config.yaml
model: "sound classifier"
dataset: "acted Russian speech (Dusha)"
train_examples: 26041
spec_augment: true
targets: ["emotion"]
norm: "batchnorm"
depths: [14]
widths: [320]
loss: "cross_entropy"
eps: 1e-08
lr_schedule: "wsd"
final_lr_fraction: 0
Rows from block 7, named by matrix and row number. Rows with one number belong to one channel. Each number is 500 + 40 x the weight over the matrix's rms, rounded and kept within 0 to 999. All counts start at 0. Numbers have three digits each.
# filt: filter width-3 conv, dilation 4 (model.blocks.7.filt.weight, 320x320x3), inputs 160-239, a 3 kernel for each
# gate: gate width-3 conv, dilation 4 (model.blocks.7.gate.weight, 320x320x3), inputs 160-239, a 3 kernel for each
filt.291:464464472446459518531496479534521485451447481541510539513448461515478498538532520445463447521544519495571518513513512507527461527486513472521549478439458458464460522511481496490481503568537518544498544584516481441472523512473509455472477590534414407411556615545474464535533497530447459475441490512547601537493469517505500509466448457533560467478443471553489508471434470500529496486459476493496494473447490462453511551527502526509483507571516544535513462426481472424447484517494503476507464468472571594536463471458437393464521505503517548549508480453467473464465496508576583542484493507497434467491413467539493500430447466492501512424442481499507521533501502521518496432419457469491445530510505537479476576531551576583547
gate.291:521540545534521517500526555489482501537513488467467434538528521511585573470450457524514496508466469481438444520543549505500472502528555477463464558578625508528519494532566523514562482477482467481512456471465492519515474522515540547539497486515534524512472490486525527560504487484534532523576572556523524537511457460475441439546531529468474491509503491464435463507520551476454456492477513467446459524524532525542538481508529526540556482479439466526543534573590511494496480486474492467460507534536460472463537533528527500504470517488517519468472479443518532525493495511471494514551571544529532533531567586462497498565586574477492440572538535555539547506537583473460490577562569525512510504499505472487499474486486483474496
filt.292:511508462502504509508516485507480463466496460508518489531521490604533509496504491476475469403463450425420522548519534521533519507510473512541559572556503517484485543515513527504504463476552519510522436454499518483467545548492514476439462463571504505460497507515544529525556518575534526460544542538534531525502488506454457453501504451486486560469469479471441485553552516383433476492511485454475454515532433581554551551525530555525480438486568544528539568575490465489452437491508445456449512493529480482506531513567535505493464474487491484451456476492534549533471490518526487524571553552537560477570553505518536471533516522460482485539543530596525510555537506455440495586594504477462519504479517551536455550528517483494540
gate.292:572514463573541528517482405525513452504493510523527569533489454557529496464477503515521497451485507432519506476437410458445432531488517479536580535469442540512473484449444559511460500544549469438457478509480540518447481451399512476415470506525498493486497496492549528506505538562510481479476502504464448447535581561480508548501458427413418405495468444502503521572510471447501553547504506489514536465452468554498481485440409498420396398451444479465416536494483533514550480484535499518544517498471482498525496497458559515486508479465503515507488479436506484451523550576472484490508493479516457439546509513503472520489458458508546606523501477485487500482475439538521498522488496473478485501487461560518529514516526449506530
filt.293:472461495528516500469478443414445426558532550541631563452457514390460509491448505514490537471455477554532498448417425449446487531531477519526541481466508504537510517466450425423480520531440475458466450467453446461520437470446440427394543472464538514534478498458496481471510485508439453501485480520487453445509532542528527550474474511526479441548517558521533524479503519518503469579537580543519555476442510490501483458482475472448434542505405466486474469502506526501531561520541502485521529540488489500486527445478472486532489529476493517444513476520457496488540536550436468449444410441462488540521502524529573561523433469590623580489433472476454432458458445510490476500450498544511571420463433420477518456458471486481479
gate.293:523507482495508501570534488564552501487499529460505540410464469494486464498451474505515526449481495557550552573476445624528495467498477447461482517470448470511509605534462489505457573559493546478486606513514501509492532520475493533482622518485478502538516510486549481466560505507414490527511499531547491468472507531451484526420509522548492482466498520507497504466504480526500497414491485435479492479469505505494490568538504535484465644527511549531481446476463417476503453456486444479508565544502509484491595492458440493498529530475439513519516533532532502485435474514524501475608524481442457495477485479391465488515480482437504548458461497568517481533507454559515547504479505490507534591533513452508514538464467520467458
filt.294:485443479533446465518500523488507500510516514537570535495491488497502486512619587507492496511542530480455454471473482455497524579560540465463439488497533486440411480474495502474445494480497480580541496486484472463419502530521535532543479503519488474495508499478548486487438463502504497524426404431483546532491446474520560527501493482428466497537528554497544539467453496507528518538494544515555523521560552530449465485522517521557581539499497483494511500497507535526538498480495565565556495432468551574542443417465463458461568542525558489469508530491487452465453465450492511525477453463511490520503500563525578571511471505557544535498473523446497507506494491558521554500484480460476452536486497570605610538563594512555531
gate.294:541478436471417432556525514515517453482471503434511506553509491534479487495510522508477468477501533424476493580527529525523535480492469471487510567531519500489458544555551579525485477499493483556565507547500522422426502527503497468456476513537476475463432501490542468495518560526503449463502496519467527519543531475477490504510460471505520535526471481490506519565487453425500533510489504466504516488459496546441464553547519525531515433458491513534500557478483475443453462480534467443472517519499464512539543504496553480509450485482426415449512491479563527495454428441488537507528514519510454472548485474491516523501463484407452439502449472592623551570560536561540502511451504451455473499491463476508472544537524490522524
filt.295:519522389508503419482503397496494440497497516501487563496570495501561455473465531495499497489465573543486507496538430536584489473517437518472618515579477484499416483518436511581454500476470475484511493462457481528435481512494441517416553498487466509479491497527457498411566528545502522526503498495490502498545539522507487562477534498501494501496510486507504519513538455481473562455490508478475560474502513484516402512487441492533439495453498483501463468507453486512527464467580516479534475489418537500532498544448505542460452459421468479502477462475497505439522454555521476496504526424463521492482548456480459545473528436486457592472501459568579497499524447481542423506554478478479530502472404474500490517495507532496596
gate.295:506454522483452500517524573464517531530503484508534468502534569470437528516549541526500500513558492434494456468473553501507538579522511423449441545528617490460498495519546474481545455440473508560539426438472446430477457537502531526552474461475526496489468513473479386478499488521546501473501468481489534497475480504532522487498480483479522535502501524489538507520464511471523466575538497542539479551511494509433518480531522539543576443501491448500506555485496553503494526533504577529489474474508485532501469411510472449503491506487469470457524567542459451511512498498488531519448434516541513519593525566574621543536473531513509433530449495490523532480495536513489505505457511466491469421455496536536480535536538472516485
filt.296:469468449467459443483485491476480495471468453516516554495535531514535528496490517387393392536535528504535509537521493487489502475475486519517526509510508483489475510512510509511509516525483507498503489500474472464465517510508478480487492459460424395416562568564487477479481490522457479482507489468542510501495508502517505500461468457488492467431445441477519538461480483521506508476451491495497499489487508482454467496495511506487494519496475523507521509501494475485473521512489507515511467468454555565561493472425460476482452495482535535528423427421471499484473498479578586587512508476469482496497507504525516549483448433470485504484462458484498524499495518489496487463420445470465452501507507509487514500542553572570562
gate.296:482527574444491564528554550512534536510473432508452421487523493456470522530530467471502477495481434458465459514554625484536486488528551487470467456477499473526570514556568409486495479476547552534469529560573416508483531577543535564544489481553477500516501498524460461552432465463449473474452501518515522553454505497514477420488501475532556516503520502547484445477500534533497442572545521524494422497502455444497550530547532520539531466481479522570561457463494505492433518521460505471408510531553526480462432506528477506526490513508457486495505546495511524586522493522543549558469507579479502459455498488597533474471507555521467470465513569440488515496538599522519509469471479494480472482499540586551524484520478505464447
filt.297:477508528550556533429438504443480540525509490505526512460433425463488504451458463519511504575530529671613555410445474502484452459463504556539484493520493528504493454465523525544509502535546438483519448505532557515528469481525429461500479491490515504512522524542452489530496479455569575553525487487477526546531520498561523498535504528476448463482487440507486480482489476554533537503480511540500495507493470445492491410458510406435498537530492442469494450466492532508491561498465567518515442482510492504513530516512506487467456456478541528513502492477394455452570560534472500510460491503485479450453451453488461468511514519561514492494478524418473439425453495453496509466472442551536518476518554441453476432448471540503501
gate.297:501527453416488421495535463538559542485453483491474487545528510475477485582485565487480463536515557455471502506557535538541600469477443496475544488480488422494437495528487497500470470493500600563605505565550451464440506548540531539458468513511453481450512538508404458437499485508460450452462492467515543547471457448533476526455477444514512508511470467535503533468458438533503566509487460510463501520481513395477394543572554538522507468510483509549525459478424505470487543518548535472505429503453548528578459485485481472451489510473406478458539505491468517473489460466527554566470525505486478475464444412564500523461523469472474479472506463477490477487530467529501484464473430496491479460513511558541517564520588544509574
filt.298:475452442497423445524508478513505431488490506513539506508490517510512508512524525425427447535578564500490510527480443521482455453459517493505537504479521474455436518513486500468507549505462500526487555507511448435393541533504518505494470473470411391453553520499515475474440477504509505563464482486556540512478483518503549539465484490484481487443484481494543534478485527502510494464458505500520540500542563485468473528531478510511513514471450522508496498519539497487536502475500507545549473436420539570534456420453463447461495458470549526533467457459487453465476492464581557536501474446501489534510504559537588538457402437464483507471463480476472519521515507521510550467443498424407422542528460528542583540567565525553558
gate.298:513527516506537559512488502509471463428451460490485468463438418510481486432451430504520492475490494517544597523522533488463483523522503519528571476465480521522538520504529498499490518533593448444455461471526511507499499483466502489441538539599515528515508500530512495533543513547487482438563513552485467501546550557442448462463468438467483522446485478429435429513508467473489515521521481456459460422412402533510528500490478485485500531508563529512520545488472460463431473496495446449426533530545471473478540518574497490485479503504506523525449459449524524547534504532490481513541524551447452424527488462475443408550532519516525507524564535494499527553536527472481458510494500508520556503491517444454403462443431480468505
filt.299:450439464464479472470474518499454538516507470527501473451482421502481492554512529473487483567570538553532536495463539515429520490519541523527485494468493420447446510488560493480476535499594554491551551498656461460487500492546472486504558489621420479418528541550504420502548498516458506428487522449545521592465511438536519490424526395490510515476484509556521494461476470548533532476548472522523484529501498448439476488462584518475551547482538498499565424477469482512434478496444526503490428444479563520555507478503429482442497464527496524469478501490460441496454515454530488578509477505437501414487510456494526472481501497482557489449482470566527591504501543506492567463452430452514479523474578488501520579489551602570582
gate.299:513509547533479551492500505470484485496486499510513477517501486484480475466514491525503500470474488457474477493507519476510499521517506530493470515537543528485515466519516527452494445461460440511472341387420551491528512528502500503540450516506576534575499527527485463477497493424545520558563519507462527534540481489487481491550506565465486488475468473442456454548507524449490486593578583494491496484476504559502512465497488489539529450462444503508479593528546530477512527528511507470481484514522449485481507515529514459507463442469504484490504509484505523524565567539453526512492479484573479539563535495498501486546559579505505496573516537492510476496509521444474460562536590517561566426436454502515496462473429490513480
filt.300:533514572538543608497479511517557538466448469500532485521534511561520546471485412491509517418482407454491498547495562489444475515474504518521494504443489548539595498487465529483554500505579477484423480474516580535582457506462476510538464449509492506511493524501489455562522473482509530534540508505499471469616594599482473431505535533440443421485477521460466417531526564436474392511533455457462397501465440535508600498520490477431467448487530506522495569522555501485485489493443469476460522503550480495446499447514549513564455464463484522573448510479543510622559605540509518501500476576500517497546510516464520431503502544462533494521518571498457491501481543511431521516467502440509472518504542523528473513489489428477460
gate.300:549565617581558580459569543488549525514489476457461433399457495489532502440472436526522505459436398541505460497509545494508475494553571527453474483500520563548572434492531509536532579555574455469437502490508557563544444526484491554549521514537511529525496465472525585570462476578545539466499475543480475459529523599480439411493485460433425447492495508437458447521536566485469439446476508461448419489532470535564582444522505500513517547491479432501515519532542523515496445390404491528467551555602446456429546479564504489527461530448583537459459503473552561592505484500500493508545537564489511461470525573408441414503517560529484496530532537512504549479530572432476563508525520510501484524566543405495496432489504448423419
filt.301:540465502522520541533472516512441439414445409530506470516448471530476530511506504432407408507536513463529470548518577494450468498521535486521525486450494466438477554503535518459484548519525553518517473456478498493486547481476559501488420455529413468433572588580521492529453475547510516483483578579551543569499525535496535475505484455451466457429402430504489463513484474468499454488581517478495436547503462515524556536473495501484492482474446562529534559538557479509430461539507517518452469438443523542550449469513487468445469447414510512468465435450493427480498550561594576592503477556513488455525486516550549476481503558411504476461467489464412497592516567523481529467459465416487474526464486520483465555513520481564572
gate.301:429461419445467414510538513470502527473484484547524550502539510467470440501535547441470465516524555551505540481510436528524495482454450515512521484505448499475428517525478481518468554491454532567577544587531423459410555591558489493479520481463452434441557541524446484467495474471457503519481450456530532489489447465507526547459486502515543515475454430513557569439438438513520524426417488503498533450527481458472448485515535491533493532544474537540507450467464468470533537526507494519558482478440533542562468477421482518487480546515591548523487499489484490448453394448544526527493511432478515507471452425529501560444448382526484532451465407515520469504511487516549520428458458470466481524548512481510545515540517512504523
filt.302:493471505444560511549483532536440524447425416519555534540496489543476546490451483438433456526491483485452448534487550517464542487529533460525478532452544463504507537456524497441536514545519547429514533501560497419466565499535520456498515477545437478440557556504490480539493487517465475444479493428573522550448551511472489451505474426542436480429446487531496515498518537480453458461540453478483454450420508475503532549484546557472563481454468584536554488520518438435401467545479480486470480483515537515542458430454482483482521498529517557503459461477501482526447547488542539573491468497514524496498465498521514468485451437473555473465490466527416511557488524528516546462413463494432419535480551537535543547489582554541522
gate.302:442453459429456464460465498449449522525520456520498521463486425438412437569548527487486464516513491513537525522495520518536530460512450549529541449510440430433459473468531445489454508506519567530559529525566457443460492510550458509512561530509478481446525519558492478456531507459433483474512485476539528553473470436541540496431469476501498528493495499531554478439433399571548536495497476517494486469496476440460463498506553467521500571553585490510567426449456481478469538555497497491472449454487557542562506500477437459417483517562481514523531512498477502511491430453530520547501496507479510491405432410516529566455490504505510519441465447486498468471468518478499524447475445482477487483440501470474498561538509579523513
filt.303:513413517510507493543433494543478531448446443454557444519444443498479523453468502483447472468549487499530506551456535540426527527491484476582547552447530524523507540449518594490549509525516503459517499478519510465493526499491548429461526514544468455479519537536524495525474505509564505496500463487496511565518525481439481470508467441502424475463449439439464476544500508422499492418492482412469461495436482549520520533506540538472522513499503546512524593519510469468435442539438481508468506469479484543529499424522497453493464495469569606496446447476548447499478524464518560556522470528517490490520493463482512445505400478483577447566478501535517557583489549545470555513412521508478477536492549464509508499498522478546525
gate.303:468510515478519540342448483413460473539518475486507521503466421526532540533507462534514490540487447511485505465466521497466479449511549606517515485498487490513547392472521512503516497495576435462452487462474521507489394477463361446429502464550497514512454485504501477531628533561496503447508499524449476494596540576609557497444472438440434475559506484540542486488537555516471459470512514543517469543533429463480528378441455407491479499469537380429490448512506552538482552496481592556469421477551485495487536491519514512491447472472531555512530522509437492500562525536475488503482471533477498434490478500478515465439471520531524494528495471514517554387480507508497501529533491462465483420474485456529477549511467559486464
filt.304:438393420538474434456469456437448471509522517599628583501514493531538465455487520489455475538553535458542534464455457470461522531525499537541517494505491506453445461488461524486495433465441464503554405480476479459439499510497443446463460509486510497500507543523528483457459506507501479501471473463505515518463454495516540550514490502446490501461453457520564549464438482534557564576540528538560570542527485536469433452495499443466523464480490488512501516477468528514518555526520543553521483468452528566540438414443487469473550536483549489448482446495456403425472493470473504487477460413561499487513471454535564558478456442559537517513444422510514556493488450412487479521462460470508561426476472499515534508501498516527533
gate.304:507420494429432514526466533593492589495511474481503517528496473500436508561572490500494457527574508518488495517474504571497466463481470444532505517468451449406523551492530494421456512441490557575500520459532515413487533476581557507548524476477501497472515493553462434489502484441503526512450458461521494536463469466510544465512522497515508516514480458513572465479447491552590525493545500504556497534541495416419478552497554541475493527508535536488566474488482492516454465553479502544485495465538499536535482440458463444486488498565411455524532509462489429510510530524508507550441410460484516494488488490514569516510485487459531519456459511483469467508424495572512466463446433486520514542468554540548544525511475503548505
filt.305:483479477446457418510540539560545534495488537490518516548491561525466508549538571513482527552522546502475466489492472572519580489500525466464432555478545464451430473509536574485500465504443576569554513520461506478464512557542521546553499474429464474487457504474532457483503430479557525547477468474516545510451438446534511524508519539544545485541485526550531559505482500500526536443493538517513551605540648505473467544573525540569585467502442469538497521518519505491570456464491557514543449481465540550526484448440506485479496525520440483417492498515451476458464438434499522471484473439504502545503487539495533564471470476434500459498445472550502532506496508512503513533490534499513501527543496523541597572536576548528502
gate.305:498476565478472535556534564553496594517527501523527498554523535535485570544553520530528538473474427459487397524524555534499541497494504485524461549475530508471538551513528470427515473484481546545498527536535487426516543481512533488555491514520483484486466451415492488557489513516478430473436445447493476485452457493495522455502482477512526457543569583542565479504458529501552473485538492512512423528496535474461545557514577570540549511534487526488512492440497498494460498529446479495455517518543500522491477501517514498539542543554480462476542542534527527611467469445497479485495515595509487526540497547546535479503482524476525447470488554545527555508470542484508514465479551502516448509495543547557566525523546472518460
filt.306:527551527529533544438557534447521525569537507447431493512528537479496543522517490584577557460458448486496482450518516471511491539576502490416485464549516473529568381522488535538531488496511484481467414541539549548560404469492496557496475486494583554528389414465454499550510501495549518537536480499408456481579518531570504475565541541489542509593574545516552500555525538480476442528507485514487466467520478507543560480524541458533486467501487408497528522486495547527482541489474540506457470513521446444470508529513541544564463564523472436489538566530481517572532452526426427464432510530526518521506537493530476488509540477544482493535514534480522522413496492506571548562542517516511508415504538472514530468512482463448473
gate.306:387468487420491545442501491438512509496509496579510539515483422464474501525527458488503486564583527539538555418437469464492467470530510557484536458511446452481527459479472461539539481497567511490437478515561454477505493491538425470441471526536486484492504487498344472506563552506478466466496445440479487495535500506574578515452474443537500466491529487566583481472490495547525495461510464551545481486497457395470509463504513480531486546501543472460519450472482521517471559523471564583512429450493555530533433447489440504511472525529549489596523526496385426496511470469502505507416443499481461448392461445579520455345463467573515522395474493533534493445478491460543516439503467486478448431474545480500462507525495563515492
filt.307:575521583614552645470461486525482508478502501518522459484471427527501500422446430516507514423485417499553539469414494459451459505539537524483478474514490597510583497503525515487490549488573387463405502424490533494552436450492486506531515486541536538548485512524561531552522484480514571527527545520486517516577479510467507453488531481398460477479451501454515414559498522448519484492518501473529453472521512548528584457431451451478501474488529467443501550533517509564505423472481481528489526509598466484435520525574529489509449508518535549573473468505511452551583539572487475492504485553466503492549568542449489393537551601523579554526517585474439463481451486458451485501556543477555507518489545533531496474475460425487448
gate.307:497490534455493550530494495549506528560557494514542533497426420549494541590567495541547514513495438452497508482455536559488490518526529473494510555441460444488545501480489491437481469483579514481485528552594460460528491497493511459483504527578510547515439451464501507574539503542496486442448512500494515508456459499551535477472481458506468466531524513545509500482474513537527491480532448528529444555512462469499569505492508600502510506512533464460497450447484535511448487553462552524468467480560494484490503481521472470496568563573453555516554563483504505555413463468443444495512496585509499434529441456526516440475479491495571515488484481578506550488461500527514486531529514459476475505513544543502471548496497526481461
filt.308:532594513558618537502453451512479529491522521471467498522553509505546529476446477516544535412409483486473478510530495456453471499486452484513519486504481575608574512445443465528495535531507467395422472500489574656603493398472515495481483490493554523524474442444495569546459520504528503510501544509436396421515646560437489509548525512507443431549569535499469478544580516447388467557480481457429481464490494520562540515438477488469462469458496519427451517528522489523505512502503452468499578507477460422443519557502579616562528423478526503555521499515559579519520543550485447467474550495557500521540561524518439486558538466539475507552570514416463477488486471469503437515535495544498468497511511527481469469472511409443466
gate.308:546548517540577539525506458515504457524535528431465484553551507510520523472460511550539535468448493505498532534521499488470488527530426459474533513541548508563526478451431594633583510535518459431474446496493538556534454433425558532453453473517503529524421449427502534494526526552517516471501516518439442432563587605517509548524525464503446451582548552481507530563596523486474492481449454491466523548509492514566509504473466486493435487514521461448428506492457513514498452472517567528542537553508446459500538550530561606568503495420501548513519502505520527505496475548447444465513562530518531510522503490460425432508505492475484508588603528551551517512501439543538488565594534468444476500504513506514453499495519444448480
filt.309:454459475463448471517488510516486525456464457551565516520530540527525549508522496419408399535551510474516496529498524493467504501520481525524505498509504453463487539496537525494507496500498495521577491501554487503481529491558504469494486525498448391389548560552460495489514570506473457467498478488523522561546509491494510482453414415482463492446454451514544524506469504480487495496456440471484492485510507493459471536494553478473498469484449560523558533491489453438443459480462470479477467457498553596554443450471499512498481485468510507525440409415501485493487491480542578622535518525484445464517514498510518497465454462480507458490479477531553536539506550508475462481474460455441435520506547552555535529544552562591537
gate.309:518534508584627538467519516433473494538506512496460459469471438478499449468413467560571549455430473503499544462492488471469493502546512528457503498514461535591533486515508467507450519554513446395440438476471519592515423455463452529496499551513575588541424447458533583509480487476521522533512539505449458467510488519502461484542547534463487520530527505504445501508494480526491523585556550539472504492468493532586516427449462468506504487499523443489484483506494532504508571525526521476513525556543423384447501558522514509466500521522495508524529544524474471506550496504426412442471529484543508510497537485496416468503588517534508517487554481456497511447462481487524506517534486519514526428500473509464483452437457437420439
filt.310:527487517449447495486486499474492566503504526473482461478532538520522549522500522484475512488511472481491496572563544570599616452462485510530483499512554457445502507472506504526541483455488557574539498526547491495498518548525480502516512514552475448485484504474526475556519504556480520453532433460538549526443450511502529523499516486565567516526521564496541560484528532485490494451440498470481476549547527495491499536597584505529540520523514521549513463486467477466489485466451485475475480492494542586494503490527484496548516565498450452421519514550526555538480422440520521514554555538513526490469449492517475434506464490427411393506498511524542547545524525513507542544536546455489486467522546489534509553520542529539507
gate.310:449463505408481480542453514512448534483484440566535463517481510526476539576542529440466498527504492397448448518492568551500587552494456488540494537478535409437503578502560454458544474486495596553567501443500438476534565519554491462502516477508449491473566539514492495510532502503419494481451507472581531545437489469500510483428482468474460464447485519556490468449433451536515487560576466515517461434497525410468495542494539591479552414456479567507528469490521469509456499569506481503480485474495570522519442517517462469502506457461378506483462501521473473522494523519583545562495499547446509505528478472576516487486500493448513424430469501544480536524496568567478488456511538445470442513449516605509496587530552566530521
filt.311:512478478521543509500436472486447484538591567474515455485479492458390488514525537554570567513542522515519518466390438500467461524529532493523521476437444492492503480454475471471482484524503486412439481463508508478503463422465502465497510497529553580556475435424489497514478526535525533512518520512469399440489521535532561530536520522534496518544565566502542523469472474512542508537565483520573527468483530510472484475413464479457447516535557492425441491460450533585543486532508516555532490482488466453465530529511498510490511514547511493504572561556509460475480489520448401427486443466505518481507502491482500475532512466500569534491505506485492468480415439496526504496485520554527536480431479499509502484515499484503507
gate.311:483502475492518501524489449509487477471485515536502503451442440464453439514487506464491511493498569522515583480518463507480490557523489486518533503418413474492477540473429467524494548543555541496477550552564439486490506459429493480461557583549471475485547499501498529503521533548444453483470490448535498488497526544495491573442459458511483493466515523497474517484485459536532566481478450487470506446430462487525503534500451548473455529539571527503458469464436452459504506526550474481532517500459555531519500530542427476456564525470442501545462487508506529461498504495561518487479521496429455462481428396523474445508515472517510512465514462511507472503507458547550562460473460507482490524523507479457423500499503528525560
filt.312:452476474494506507442467486477471485490467479555535543441512499490526501503492506428446446559522516538498501475504465475480508473468470581560543419460461470501511468495488474493499526518501454446481491528503455480473479490498437449463528525477439444481540521511471491494480521502484452474479464427504500485535544522524531535496472488458457446477503483518514515457460453533510531529474520519484518478485462459498483457465459443478461511468481494511497471459445513480520524515514516492529461483499552540542443461467482472463482471482538528529444404459462498480512514511504508505466520492476434500446479474524491531456460459539508495484453415467521504487505502528520513453426442470451466466512496497501511506497512562526504
gate.312:479483477441480485536523525544527519382471454495512531500496476536549563512521494397418415519524504501475497573533527525512502460429484479509513528521539479494519557524538539534503498467524639564538536496531481451468596550563511495508532506503415440431575530580521515511510522486491505504528528518634580573451471515449494487478473463533508484399408411498483489480483516494496480430482500461487478495519475483479492597579557544493513500454436582541535488494515422494465467486464431479470481465487565542535464485478424456479435453465453477518393454412471470486511506518637581598526510508474516484471471510512505481469474472439438470480480458492493535572535535458461453482523452470446459539518536490518524555562524568540535
filt.313:525487450481478433585535488618505455507499506512459470465476502544477453537536563510524539497505535513490510496497492563597600550530534416463497538553534497479440556546498528527533518484482558539568560519516521461446633550481553507484534543543490503480555509493531511510430492536501509488453485485569531500366422454467499537485492482527520556460512553469483507505486465504513532434450469482504536517518531500514518600551500585572537553545562575533502521527514467474494422471549453471517534493454530492517454523502455447436586514518480454453517539558523492471467432453511486481539532493499506493491523481559500518483524469433470473443506482540580536563534478498521521526549524496506497569507445504498484481497518475513540
gate.313:452496472464503486519521488523528486476475485566544533530491494500503480540460479440457471564542572461491525475496460462457499512494491461464510489458455442499474525509482453491482429485474522499493460473464461492483535554532531539530404374405469486492540548534502465443446397409514548593485512486549537518442493485518491548489561553449504494436436430549496503483516515516476500556543521538524558530486542459503480527551498518487492461465488532554531511543535523518554505471511537502541457476425552517507369435432439485481555544506492554572470510493429490452494472489538538518443457432529563589513488472591556588463478457538523520454477481468464469518526472465475497450428460451487480482534499616573556526473499540495511
filt.314:541496443502486405581512470573463459425466524442514536498449450521469446506514589457463494449520605499537560558499469557495502526488466422534553539466469531460421585522441510445446535547484541515513565487501490479465549483464529457469589597509460467474524501499549511473540534491446452563521507451598536507471481455449508600418457511554523515458438469472526563490479433477530541484543538440502583497468544528486437606527488547479502526514486587532449513486459397457536462514538445496586527482400519537574527502469464459478532463497441412503454447489555473466454537485571544515548492439441414529505487456473510556552510429429491524530496499543484420585528435564522513537500512473490513584468438523507536539507552505551560
gate.314:521546471474476402523565495538568497447420452462476489492526474515586474486481527447446464507460535483421487526604547522553529480483463480445539497547460518517457523563519493554452499507522551540541488516508488509447504541524487545459557542537484489477513524526531605503514508537493460436538529551536571562447453452472428484480477462497456511468476457465442480479500425487448540481463486470404468492495488518545474535587534515543488497470533504538533539551472456396445486421519461415465519539484507477517522536535509507429492498480495488498431417443536554485506457496535557548545588533467464451491530473482458480511538508481416475513547491558595522545590515454496468530568469491448474498549518500525450493494504506486542
filt.315:477445432478496488428467413490532486484478504528543620471445396518500480479487528488466434493500531511574555503530468482507452451461528579563599484476426499482429462523481469475408536563537490518537500604502461446419489537494423399369508591573473445482524544572485535482535538512503448474533488508501559541555488464522504532467429458459464448466468439484499502490437440477492522445461523494461526479479476474489469470515500467485484492551536481529482481442473491440505483460504506481509446479441520584588480498430464430404397439463563556549505451488490477450531508514538582553506534478494450474469438456481421525426461446499471552449437403480509474492519462496524486469437459453465484470554475502502524530539528542557587
gate.315:487475520501496468492500586524485558518554490523509438533471537468421478503534527496506497498538512507551489483456530470500594469441509510448386508477537526475477477500592468414473493480480484519569496478501507490526517512575551550618479488512495534511505539566453477499430411446543563525442462476487518569488444430505542477519544532518592590502520494540549519514439475500569548493526514495571528514532524477461465498488542505490568519574535498495566514475495524566504498553487523560509497479538510499499488500515504466462536547560576547479482546554521468501486453429488466495474453482541573520493459509563549502474526553534518477478458466478469525488453543494496531474506517489539561489496518530509517495490494468505500
filt.316:453444446476493463442449485465446502478494474569577562430441478525500490542551507436435416500517500499494496531487504517454500460456522573543529466434455461439459469456496479475468551514530523506502505479513450487489472462518483478518525478454405434429512510547512497494521514500470472477465506459506493519525517484544577529404455459456435470496531480491530554479454480487484499438491493473490473522522476529502503484486506483445490541493503489485524511506519476501469501497486516569518433390458549571570467400429470476466451444523564555513465459465480463481476514481578561557528499491457487470479465461540585554434439438486510509483509485520456490487487509463514513494496462413399457484488533478523544576591532574563548
gate.316:506543496443492484547615536523524527442412416460400467480487462452509503514481460477475461487476495468468429546618560530580490501524489446408480481548493510551551544625561446508468482506460568525514523543487467505500569588580558580543490507480507484466586568575473580568466442436528528561522547525575581571418417454469431444527527541536523500436416395506462453496489487497470470520490504496468486516569550494563561536518552523578503512491459571608593509535584498496487521505483479463485503518506490467489470528472452485446517525513462461514502440418520541515498439509545540552474539506529529533497509505559490533525531503486398481482510521466519515561649588481529463504549490531503489501537491489490503481490486481466461
filt.317:494464504480448492515474566576502558473489447499508474501511584470519612504554506454456433496517460533511445539594618563562591450446498491524466468480561472425485527511568486491566485492498519574572495492564466489492552529544498477549485489506447426414547521535470516523491515505460458450482502484560547554513492464478519420497471468515509495485477483503533498481458523508518460498468413478489435508543486465490541568546593509482576507521480547526577447452526447466410486492423467491413510465514534547544515499465476452515492439525490473455503492446503479527484493451550566566496546595502499495455480529490486468501500526466428402485493481529546595528532600526515528461493521452461478530507589483473537523560533522561512
gate.317:494472472505488489499520503542548549456438421529528578510491411544529499482508486426395389510510508558552524476520498452478482539525524501514539484470430477465478475507536519521481559559588493551522533550546478465485511526554492490502503528551423377410520556613493532519515506487485451454482419444530579602503472501511500475455440441453459468456458395516541452486471461505529524456475491479469447506493427486479487538557552498499499492514517493521569503507515457451440442459449513508473475493478549591585454456439477445409483489491554555552449419430484476480448435496567586588525527486436440416491514490486473505478478464487476513468463453537545530510531533497531535461447419415435455583587563518543529550577535543569568
filt.318:521509501503487477524498536484478536455448423514504527548514498542522519511498505431431428482499479426465512557560556498493567529514551464490459538528534480474469497499512546553588513509529508506567469468500500492455481506558510508544495529531433425428499529569515496524542523462460499512526563475521566601510494452468462451440471489440489478460464454495455470490511502469461473478454431453442448505538499546540539519522581502476545442488513495505554550571557460443429489479440486485467495470514516534567479460425473455436429415493462503503444420404515495528488521442563562581533520545489492473570522502508505505514508498435456447487488474552522548529552590491485493523502491404440446515494535514460490574546542517549545
gate.318:515495511514529528536495511555505470565566542517494504496451455470441523501491499550532523486483489513536489486460459504456451505512557479509496454419507501521547474474488483470496514542487518528497565565519517508526536514478545534514518528517481476507493503469518519567399418495512498512436439496488468479421427458521524504558520508550517464536526518521528509488469510528551521518507519511517524496494506493513546540498471509504522540555492488488458433418480482517539467493488497517531547525517523498489468486479505504539637602561532535528575514485541517512439467505458468479521512513513471495409424485502481499485495490504526535485505515463444491469430482510514463469483530552541528563562528525518507446456470466488493
filt.319:491473428519512484483474458537496526567561547518555578518500485479468489506511507556557528480481509469519539448473453512501477518535527544505541441431416500468504504483471474471464487510557496467465552542582509481460511451512481474468481516529513530508443431471450478493455527506488467459436476394459455471515533500507521521502503488492508495568570558523561577520503501521541551516482513517517529475445431458468461523498537485464460499541518507469490466432425505501494523506504499503515561513498518490536466477450490495521549529619495497539573570557526463482514521448461440484445490441517479497443461422551499487507482404553527554462487429481508527448458436515512503456464395512502488513491527551499561466498506451481482
gate.319:457515396389479367477436458510490473480471502499494474454500517457535454498476571438467489565533661565495584504520486559547570447471454535538488460499522453502383535470502467537475537519433532480579549501496459516454578498485491492506478439473479525466579549551437476453432491518509540516450505485563505527449527444534521570516525514533480588449490482529505581477548428547489610472453479517468564508518581407485416520479455491476506553512560560529501482508447513516534489497573518503562484484433523471548451494522449514448501472511537534489499477527492499409491490447551503508427487437498532504393462459554476511434467452497504504418477454477484492534514482503520507456506492508473553535496506482467417458463517515482597